Rows from block 6 of a small image classifier, named by matrix and row number. Rows with one number belong to one neuron. Each number is 128 + 24 x the weight over its row's rms, rounded and kept within 0 to 255. All counts start at 0. Numbers have three digits each. After the name is the row's rms in percent of the matrix's.
After each neuron's rows are labels from the 100 images, of 14976, where the neuron reaches its largest size: "top examples" is what is common among them; "patch colour" is the nearest of a few named colours to the mean colour under the peak. Only what is clearly more common there than usual is listed. The data: photos of arthropod specimens (BIOSCAN-5M).
# gate: MLP gate (model.blocks.6.mlp.gate.weight, 1024x256), inputs 172-214
# fc1: MLP up (model.blocks.6.mlp.fc1.weight, 1024x256), inputs 172-214
# fc2: MLP down (model.blocks.6.mlp.fc2.weight, 256x1024, transposed), outputs 172-214

gate.129 101:148123138102113107096144106128109139162126148098128116140163149156154115144099131117119144070154118150145159134094113164146169113
fc1.129 106:097135107141160133096135171131131142152114176130124138110125107114158135149111119147114092158141174137082136141127171144118101108
fc2.129 091:125118180112094161096162151122132151136152126129092158160116141117124123103075139124101159108113122142126113105114159118080162092
top examples: order Coleoptera
patch colour: brown; grey

gate.532 103:140144123130151095126079142153146173155109116128152140131162055087098142098136075128114157113159190119133090136150145144116151116
fc1.532 095:130181120146126148116066134121113119147122145123145138127113109128106106143147097106114094144158135122144142155191151137116144120
fc2.532 094:144087124080101160120095130097125130146121108119159136159130164072150155174131168131117113150126139148093157163130114136070121120
top examples: order Coleoptera
patch colour: brown

gate.84 094:144113139136097088070105103090140060151131101117152132155124126106093134110113180114152115092098134135134115126128112066138125144
fc1.84 098:123134116154157178114112160138076123131124134118151159105151136160107102148157155119130130152137166128145114165085107108129104106
fc2.84 093:170156125122132151134120134148116116126147102173159139159142092126116168123159168150133149172177125140148138130166132104111121104
top examples: order Coleoptera
patch colour: grey

gate.283 098:127135145126146145176113119101097111100092127117103056149121105097131141150134129111084095160150095135134158135153124138132130141
fc1.283 101:189136103153131112120100149118118155059181120111101135145123122122128144121159118060094128122113163127122138156139142123134105134
fc2.283 092:134146107139086165129123150123122133143177105144126146151159138133123112093142186098140098108164141118121164112147142153131133132
top examples: order Coleoptera
patch colour: brown

gate.477 106:158130163134104140137134145154125119170160137185160140115131111124098115169093128121088107111134140145138131133108132162130118138
fc1.477 099:164116179115125121125106156128158085140142162139151130108139120114149143097155128137130171144127134119142140109118155143127102146
fc2.477 096:102107133156087129141144173125137131118100121128125116156139103170104114122111101117143114138117178129113096178138132127117151126
top examples: order Hymenoptera
patch colour: grey

gate.485 101:093204167144148134121077156117131106166112125141141125118099111142105115155159122141124135170138161084136076143122113158104118140
fc1.485 101:137137114056161134084142153122128147145126100117121138163094133144147137131151117151114143145145172138084182093102132108110150106
fc2.485 096:148135078166087115155133137151106168114154136167161130125131068098143134123113167139126115095108118162161086097153185139125186103
top examples: order Diptera
patch colour: grey; brown

gate.468 099:139113121108128135125145151148100151165153090144139134124140092144125103163146053072156126091102118119130122147101106089118146082
fc1.468 089:101183139132143107132119155111136110136152148112118142095124148108095101097170141128121128102149098128121137132161181118166146135
fc2.468 101:162140163136159104114095159137101186191097144089129129131175121154121109149123139129130130108148149153155126122101124122114128124
top examples: order Coleoptera
patch colour: grey

gate.78 102:149100129168120122150111121142120074162111073104109163184118120089138114141121125129165121129130152137169127125124131066156106110
fc1.78 095:117110105107130145142152128101098142135116162091131121150151140138129097140129122144109145140160115070103129081124127116155126097
fc2.78 099:109101161097100138165105128139138128103146128129104122147124134126166093133087098126116138112117170096128138124134123128116094150
top examples: order Coleoptera
patch colour: grey

gate.418 094:125104112117128142096153149135139115151145135180082127140089155157135108129132139149167145136140149106130144132105108114135142095
fc1.418 093:137150086131113144084138148126121153122155180127165118130093099128105185108109143149132088142101113134142093127129080112074104102
fc2.418 109:127111146094144155160139064100127095129132151160110160126092101141135117089089131152141104138137166172087143129109142116122113105
top examples: order Diptera
patch colour: grey

gate.480 098:127142119172132112147164137115089168092112162135152102124170141108135168139163126152086143186126182104139128086140119138115151138
fc1.480 099:113170086128128130132114130152137098105104149122116137134155115140082104130130117118218097125089136131068116115083139149159085147
fc2.480 093:151139163144148097154157122126132106105074141146156147141119091101107142137130142094157157121150128123103097154138121131127129154
top examples: order Lepidoptera
patch colour: brown; grey

gate.668 106:152105145127137105126160127099133084111120089129116129167115132144093143133131148093129136147146147129088153157115137119124118139
fc1.668 095:150127161092163123131176132098153088118109100120116113163187131151111108101123133165160153122128102134143091103149132124148149125
fc2.668 092:088144131110120114093150157133163133127121118193120109164132124111153115108133130100099130159085117120147141118090107118153087103
top examples: order Coleoptera
patch colour: grey; brown

gate.733 106:099131085139158123159141143143145125136111145138146131079153096148123124123113151106137161089135112108120129076076102162110109087
fc1.733 099:116125121106153113138096145161115148132139103141077112115139120180126147101106167113164111140099161116097096148103121117111086094
fc2.733 100:079136117103132065156172136100145153149188124110114137135117167136148146144068140095165098108129165135163147089125139137132158097
top examples: order Diptera
patch colour: grey; brown

gate.338 098:156112101190121154121178147097135159112145115140157196109104134119173076149113116123161169113138124120122132117133156131123131132
fc1.338 092:077113124152106134123159134133121185139157105185119149168160120142153086115114162129138090133132145121144105165131106133187095106
fc2.338 098:161126087159108117173124091106094140130130096134119144108099103141152131160185146138138171100161138150123127106172147143125130134
top examples: order Diptera
patch colour: brown; black

gate.281 099:172148080111116128106135138145089155119155152143098136138150127122126159122132094096159105146139127131135153143107095165144134106
fc1.281 098:146085152109125154145071155125130117103159143099157149153085118106125114139137116106122140119102120118074114143113073157144109167
fc2.281 104:156112127087179126155140119164106087151110147115096117152126113116090139113116114139092110156120123080137150091128166144149133116
top examples: order Coleoptera
patch colour: grey

gate.472 101:158096136129148149092075172106131086127122099149109138138124111152111114120133125095139117144177174151130145130087090165118099093
fc1.472 106:080120142076115099088132108120131165168124130139161168166115132116144105125103116158162113132092095136092127121138112144130076125
fc2.472 098:158127102156152088100143113123130137087167130064184089131193094145067128149163140148144171107137142102169112155122120114133117137
top examples: order Hymenoptera
patch colour: grey

gate.457 103:160189157089104133167108075149147114128110113106141099134173148120186134132101149097127143122113134172084128156144132159098158124
fc1.457 095:095154138161157141115166114114119112097117135117133108113128148111157110112108170116090103136112135132127110087129137168139151111
fc2.457 097:126100126111125102118144111135089160130090181160136101177099127115110120091100144152151120116120119114110144130106118111130107168
top examples: class Arachnida
patch colour: white

gate.333 098:124145106059093083141134087095151145138182143118127125091123121107117119156152162131099103128152117113125163126109162158140156103
fc1.333 100:109121135148138186125102134122097096127155119140118126131153141144093105105120118092110109143127061111120124130086153144148111125
fc2.333 093:123093095129137153126171106102157134137126127127056149134120136136120169140090126153154135118133144148138118101117084135129100079
top examples: order Diptera
patch colour: brown; grey

gate.25 101:101157100166082120130136139117126151159122110127111127124122144145166105153101134101095090152106098155148121135131141153124166170
fc1.25 098:139137088178135149126145078151155120154131098139102152142107142102125112107126090147081109104070124108146093146128104119132126097
fc2.25 105:115119126130134143130130159117120135103146132145097074159129153132108123172162119102118151111170104149171202114110142124140153152
top examples: order Hemiptera
patch colour: white

gate.410 097:167124062142161151138124148108178167114089140107112147092133154113072125095147116116107127113135155134151178150154080104121129103
fc1.410 099:100116135140129115139066149099185123125099111140106148138141141143071117140132122103145152164158134120162123118107151143146166116
fc2.410 118:133136119111163103127106168126101132146129113161133082098141057193106125149124109180129120164113124113136124147125102116142133142
top examples: order Diptera
patch colour: brown

gate.405 094:117145139156160136177134150165187103128091108068122085111161131140172105134108084111139141124094132113176107122188107135090134127
fc1.405 103:099108099119125139101145111122144128120094129119124138127135122170174085114093127134170165165135141159151118117182130093115119124
fc2.405 100:082165064143129094149100093125131116106157147110123151133085137094170154127155080119145092121124113150097101124144125123124138093
top examples: order Diptera
patch colour: grey; brown

gate.267 099:117174110103118136091130107115187154139153136147143099148132093152147158182124146163110135111100091099123157094143125159109149125
fc1.267 104:126111098174177118168129119143123149108117133149096117158127144114114123156104122118132142124130152149118172113122116091141159123
fc2.267 098:119127108135127133097126101134130139120132093123081131125148144114104148130128131135118130164114148131150096131160102088135144122
top examples: order Lepidoptera
patch colour: grey

gate.299 098:144107170082118122070144111119175108132147104105130110128067115123168137128148126115159127115088112118127127114130076126146139136
fc1.299 096:059126115079152086123143141147145168174125138127144136143132107146092146117110134120102161106124165132140151156133144099092123090
fc2.299 106:062113121163124143141104125118125079141122112139174137131096086185087141106116140124162150138127147161165102091097125118111122100
top examples: order Hemiptera
patch colour: grey

gate.690 102:099160127129098129142101099153131137142126091145148116109131146148130094099108149109141153093139154118135113097121113152154120127
fc1.690 098:088143145124128107143142127148134127082135180125110182119099084151166126105110131144185136149103148119150095130141134117147120094
fc2.690 095:160120117112173102093154101155075126124107112151082118148138079098182107121180166122119131107162099156116083131174111123114142159
top examples: order Hemiptera
patch colour: grey

gate.631 092:118121136115143128087145111142131103145133167145162148134143116078075156134094140106156107102132130102100121183126103114172125111
fc1.631 103:098127150157140148152167133087097139161091134138131157153133128138120097116137136141152112129133152106125182109140112081111114110
fc2.631 108:139138126139108130144169140139151142117126149091115126113157140063135163148116146130128149161148148091117130140149091114137151143
top examples: order Coleoptera
patch colour: grey

gate.659 101:154154165087135122114124147144157161148156108098136134133130171144156132112149158091132104155161115118143106163160107137106128140
fc1.659 103:114086116138116160135161108104130150136143081156164096104171131154137139161123132149160130135122128099069095126154122142126106100
fc2.659 101:168134128154116124152179119113163140090110156173124117168078143137160123124139134126153127142109123069134119145101092110160136139
top examples: order Coleoptera
patch colour: grey

gate.466 104:136120134150114115133084102176107164111155124146094148106100143076129109129149105135111128085155109107125115171151169135125165141
fc1.466 098:153114151125166180098124156113122123113141090129099117144129118126165139127142090134141124210108147109137127129099141137154147104
fc2.466 101:136145133080105130137152143147113100094069133136130089148194184125124140136123114138143150138126156125138135144106123096138129102
top examples: order Hymenoptera
patch colour: grey

gate.336 102:157134112126126109115142153154130176107135179109118102103100125154150130122132147143136148102141156154108147149125143120127152099
fc1.336 093:114118168169110145140168113080144077126128121134132077185131140148165094135123150123147123156167111134096134091142099166138150100
fc2.336 095:132146181126118142158111133128106172104110143091077141122086108080106135166123163125091159133150151125129117114184125128080116143
top examples: order Hemiptera
patch colour: grey

gate.264 104:170106124151110089098126109155133108161158144076127122091196147120140135144190142130067151120161115121126080135095161116116090099
fc1.264 101:113124114156138117134102105131104091146130129154093120138137136098151115134180152155145157105156111119126111140176124133128098083
fc2.264 093:113145109132085145124125140096099146163094118123128153139111124121138124136115125126122155159140137143134130127162068129145133085
top examples: order Coleoptera
patch colour: brown; grey

gate.376 106:132144130143128105092164148065143126163116120120155132179160175130122102114169180148179107135094115127090153132088134155134129092
fc1.376 101:105174105106124138111147136176134143124139102167103147108177119160109145111147106149100100083133139113079106144123103111116118118
fc2.376 104:128121142183137128144073123127130134149151139150109185145142125159132108151132132133178125139174116140191130140117098135119134129
top examples: order Hemiptera
patch colour: grey

gate.516 099:154165119148134158125139080081109115118129154094152136183153113111142169107092110128118146168122124112132159108153092098093093110
fc1.516 111:147163091143137146134129154139093159134104095144107123142170134115162137184144090130094120101093070088139093115135136156121136116
fc2.516 099:134126183109099143125136123126085125123151160105124140141098144140150103140103113137146167124142153119120130149127125122113126104
top examples: order Coleoptera
patch colour: grey

gate.224 098:145139102136126144109126105131113134117141136099099146087117109166152127131134158125115146124133080127165110132120107116078105098
fc1.224 103:119142102136125089137132112156119132118125130127083160142127167156123137145157097153106151106136182099176125125133137106136187114
fc2.224 097:115127087088133144129126082128147133146139135133137117139148178149097139128164096124110102147128175163093125099123159101137133138
top examples: order Coleoptera
patch colour: pink

gate.192 089:098156153125118142137124127099140079113091086165102140104120130144102119099093174143118107136141083157159158190168107119136108116
fc1.192 099:150159134102136097075126082127101130151120114131148132148093141109111135122145150137150084144089078099124106175182154133103108111
fc2.192 092:124150172110114132125129126155135133121112111110130096130120149146116115142143093109135106116115099156172134110122139106151128111
top examples: order Hemiptera
patch colour: white

gate.309 106:110092132153137167120119139127120117142106130092149154159113128162133136092113092119117165160140146124132124158126137173116112155
fc1.309 111:114155112142108157148161136105096111140101122089129136081136180122120105124096137117176129144109168096154149133129134103142119104
fc2.309 093:119136123144161105131093118086133122159135171141138098081151088105159145103085145123105116120097111117106138128140098154117112152
top examples: order Diptera
patch colour: grey

gate.29 104:116121133105122113098144140097158094118117122194135151122083092140133096123152115158116156166117122106120132127125167139142113090
fc1.29 105:152160078129128107114133124119120126106172140114113115147090148143137107102142106112129140159147118117136075147145123079105088109
fc2.29 090:116080150110126110130113147123127108132122122135146113126149169119135159136139173103132067105156105136135102107151141118117139115
top examples: order Hymenoptera
patch colour: grey; brown

gate.168 105:168174124118156134117120125166145139129147161138152126136160166100155134149122166131131121188119121150091113142136100131093129140
fc1.168 100:078107122148154108156074139137160087117103142127160100096137096121120089135120182111125079131144102101142145133123095127143166166
fc2.168 099:119144156147124108116172128109149123111120121158102135133116150113135133165088132111124201123117145131117135165111166094141106162
top examples: order Hemiptera
patch colour: grey

gate.403 096:118128103119122130107113132146173144123143137092164177127150121099112137156135109126080150162178093095142133122144136122182140123
fc1.403 099:126123159158143156124125134134115102147099114105142126181095141114088091093105092148083128138118082135096156140119132134125104148
fc2.403 087:115147150114143129118165141132128089104137115156096170135069134109148139129184127093120104140116128128103134164147109133100127139
top examples: order Hemiptera
patch colour: grey

gate.718 101:128127123145124116091084116124135119126144172183151072103117153142133159123106153118135111135122110116114124098124119136138161118
fc1.718 103:182099122111108127151120126113113096140100107143128129118080106142110138130161141164142167140093142113121169131102098084152139101
fc2.718 102:177137154126123127116191168139130186148114065113132123139155130119131155121121181061131117103093159153119090098186165143159119125
top examples: class Arachnida; order Trombidiformes
patch colour: white

gate.757 103:124101161178121134134114141112132108126120135144125121147090164093168148141124120161154119152137142140159144130104093123132102135
fc1.757 102:149101127156146098133165108178151091174137141148127135140151182124129121120150107176149150124122149134148164146157145095092162116
fc2.757 100:183106102106117134167112118127134122123126091116120155175142103119119155098122135141134156132128081106161089055128121111141111130
top examples: order Coleoptera
patch colour: brown

gate.137 100:108123113112130138149136117146139171133116161180148108172107145140122121151175114142092098107116137092136113139162176097105153132
fc1.137 102:115134138111108124144130122113164092153140103099148124137139135103151144152105138092127143112114095120104103142171104139190149142
fc2.137 110:139144129127158123080154194101122117133128111168151156112131132158124110116165152127122136148157149113120179110154147092129092155
top examples: order Hemiptera
patch colour: grey

gate.89 101:159110156113110102097149099137175145133145185115162138103157130153121141142136154066152139149119126112146141123125111112170156090
fc1.89 102:137097158136162084138124140080124111149138093107169126146174176124159192127118146117121133125115146139129113118125121154146152158
fc2.89 110:111125161128110166136112111145088079130089145114120129104125154148160070114104145153153152144134115137118147074129129109140165139
top examples: order Diptera
patch colour: grey

gate.32 092:108123119168096130137085131122107136170117128107130110091100102130112083069152151148114117150116154130115143133152114089113107130
fc1.32 100:138102135140143113161121174161138143155166100146129098158151136102123135141103104163130127114170107151121143097102137146123185150
fc2.32 093:138168131104124117124124149148166166153105167101103143126131113131162090110111143126126146140081103107129073131169133063130106103
top examples: order Hemiptera
patch colour: grey

gate.725 103:120135131158133132137155114124140100121119151111115145126087126131097144164114146105120093134137159139123157124155136135114093105
fc1.725 096:101136135149148108150146113115119111166112100132146158146119116133110159131153137115129122162141133158065172128062106171134123124
fc2.725 097:153138146094171129120139165105135156102140135137149132111129151122113158113116146117094138137134153169127123120166135173165137152
top examples: order Hymenoptera
patch colour: grey

gate.325 103:149111117163135134192130152119082141070132087156091119183097107094166173130107120144114098121140169105139150106102083106122139112
fc1.325 100:145142140124174156123116129151105140130150089158128139105140084098113145079157112134152124144139102130135108120100161091131084136
fc2.325 104:142168137136090116162109098121163087095144149151130175143130141127121107097105095087088107130117124138146144161129129125113081101
top examples: order Hymenoptera
patch colour: pink

gate.549 097:115156115146177149117162129131133140156125181124180139139153157105080089138139125151084127136107102139055134120145115147111114102
fc1.549 099:117141155098134126119121155170091107144136159091113141144149119100137105151118160066111129111145133116100105158145103129102172115
fc2.549 097:087087147121101083153150131118124113120147140126170079126136112145122125107120148139140104179137104137122142107119121118119131139
top examples: order Hymenoptera
patch colour: pink

gate.375 109:104122135142148101105131109100130108102164100128145114117154125109115120096127147120148158125122138127140122095157145145142121114
fc1.375 102:130105123096106134101099134156125110101129116080112129125166125119120149134148177141173090139112135115116118070097162165141112135
fc2.375 092:135086110154136176092129131143144145153114131167132130107128115142130140111096158117118128080126103132134103160132108145083131129
top examples: order Hemiptera
patch colour: grey

gate.13 104:111146195131160115099138131145137111145148125116101133113109094146109116106127161134131117157093122158143139116102117105122122143
fc1.13 100:124146133115099116160126142164133126098102111170161121140172164109088104157169077156118088142102160120119143099134160135114129115
fc2.13 098:126114145096143113127136132152123161115153181124142142145091199112123135089180137126118129109116126120105174085100131123150166127
top examples: order Coleoptera
patch colour: grey

gate.612 095:126124101133130135150111080090119123157110138157154117146156124129110129168082109154140146113130128076093140122129122138080104115
fc1.612 100:130134094149120150122120089091143133110145099132183134137103135107095135071120126136102151129095071136114155148127129129108152096
fc2.612 103:103119109086124149110155095134148125160162137122136126152152155097122101164152142123138115115079121123137124141117119112163129138
top examples: order Hemiptera
patch colour: grey

gate.201 108:129148091108138139145130115135144127072146126134141119101128156102133146139099116131099153121147143141138127127106137099100145112
fc1.201 102:167117145167142157139145134104118114123112144145115100130106117136141135125166149098112131115105156154105148119168148111120113102
fc2.201 101:150107177198146090148107145145155097096116138125135127091153095166163090115106118091113153125137116138091139126124172113126105123
top examples: order Diptera
patch colour: grey

gate.636 094:159089126102097131133111174126131080131159172093176107108133139156083125132103136113153111142159159109128145115143147116073117138
fc1.636 105:129092088160134127170145119085146104088167151100082116086121121151141140127101141131123156168166146143101129133149156116143128128
fc2.636 094:094186159093148126184128129132140125167118161122096113109134096156168133075153081107144125122150133123130136156131101086145119164
top examples: order Diptera
patch colour: grey

gate.587 106:143111165124147102150147119084147147098123081124112102151164132104100141110099167113110121136127162078139191156148129123149146166
fc1.587 101:101136166128167146157076121131112135117111110134126115133105174096136132145126161112090139109142120127147139107126133108121120129
fc2.587 103:129132099166135149137175137130162122105157108140145113125164161131170096105117109147103146151136150103141072131158124153126129141
top examples: order Lepidoptera; order Hemiptera
patch colour: grey

gate.70 093:152145149131141143103147167120172121097123108129176111131136084102140151152127118098112089144096119141153079077158142124144116113
fc1.70 098:137114128120149059122135115112161106123126149141109095113129126119139168144162130099098168110086125110131134093111103132158144120
fc2.70 112:107131112141124114141125100125098098094137086146116107147135143124122059104136137145152142131099110121135133136175167097143151124
top examples: order Lepidoptera
patch colour: white

gate.359 109:121182087112136149128125119104141136134094101133092111108095123124152095111134141118119104150090098138111135143124134100155139092
fc1.359 103:171060165059141084112111135133119118123111081125097168144098110152099132111112114207112139132126148148124123117094163103137159122
fc2.359 102:154145116137120118130152139120122108129108091101122113140118094129132129159116145091131179110104143067106118128134123163159171182
top examples: order Diptera
patch colour: grey

gate.144 098:098101140117086123142122097122126166191115134138149127082198078148124109117162121146113069163147116110111143125115088135116117172
fc1.144 100:146147157154173087082133116147148147102105155142160155137132152134142127127116142110111103170174108127098145165124103135127091124
fc2.144 105:126165110173127131141133135100103133108100188139126142146158109152111099132109108133122104116082104109159136110128109136143139168
top examples: order Hemiptera; family Cicadellidae
patch colour: grey

gate.395 097:160133161099145111155155169092137167089118125139105098119130106177147120093110179104157168150124118160131149115121137069120131156
fc1.395 102:142146085182121120154197162125118153137128127127129155156087140130120127132121124139102125158125132076146146116167135123138169091
fc2.395 090:129138118134160141151099105113114106133152129119108148119157120090101119153119209114184132124121130082147103114160160113111104106
top examples: order Hemiptera
patch colour: pink

gate.595 106:072139106121120064153094090138130106085142132141128146090138118128119141163106142133100105121131121138101155117122151127137116190
fc1.595 102:162149137099137144181131122119075153099165131149108172112110126158164134117110093098113113109132169128182084119137115071143113145
fc2.595 108:116149159120116111095152129118139124113136113096152126128092162166139122096159123149107157127138094144113126117142068182132166113
top examples: class Arachnida
patch colour: grey

gate.282 103:119099146103124160095134130139144111156133137156132148135080136104145114135109154140190135090166130108113151114092162126152097105
fc1.282 103:131156110156129097070136136144136166172127121188141130160113184145125122144097173105150131138118098158118121109096146151108136147
fc2.282 092:134144123115138126111139126118161115096146179117081149139129114155083089118081123149128131134133119155142127116106164137126080145
top examples: order Hymenoptera
patch colour: grey

gate.318 093:106163110144180116130157142100174149148185167122089094082162169095102152130098092131131118135132053118093129133110125123064124148
fc1.318 099:121142159189115063128096123146142158081109143082138142173129113117115135093155149167136157124107141085117152111076122134133119132
fc2.318 093:124164122139161124111125135165111152125169136126155093084133156139135174124102128078090101093114174102128174134150118144123144148
top examples: order Coleoptera
patch colour: grey

gate.657 111:116129110135074135114111166091121143147137131126120159156100147152115126133155123119152094143098104131140122123145167145126178146
fc1.657 100:140086130185085134090180136119111158147078172144105106159103110123112119145141182175141114154139148130151135120079106112098132127
fc2.657 095:094110120142136143115149166131129131128117111148178122111133149139100114091153161108123086130109134106112136136124118081148103137
top examples: order Hemiptera
patch colour: grey

gate.501 096:147148127123128166118110173157171143130133129100131139118117150136103105103104166163120122112155122144126128140085128140112164143
fc1.501 101:137119132103103120117133164100059167130107100124186101105155180093122107112135164125137110144119187132110145126149129168135089140
fc2.501 098:122113120118115122161138118085134147104151150113122105088149130173146116085126126130121117137109164133096150125143108126144153138
top examples: order Coleoptera
patch colour: grey

gate.109 101:125146133092128108121138125144154105060099175135108135081094142155124162166098114129125121122165112123149128121142117120115150091
fc1.109 101:118124094135142118133112121173100140117122096167127125138109142170124171117151165161127208134137094164133097125168139123115170131
fc2.109 111:177158157139095089165111139102117163125095115137088115119117123163148122151118125128167167134105105121156129121143156117096124128
top examples: order Hemiptera
patch colour: grey

gate.351 097:120087124147127085092170146153142119106104112124140127107114120110118078134106107161118131098165152151138132108116106155131124112
fc1.351 102:119118130096107146103120177135177110140146135120144126082131138123145168131166133172120106139104150126175101126116117109137138172
fc2.351 100:144121124112119160138170163137115113160132157110128132143098147122128180096169143123111174148146117116082127149110134143136127151
top examples: order Hymenoptera
patch colour: grey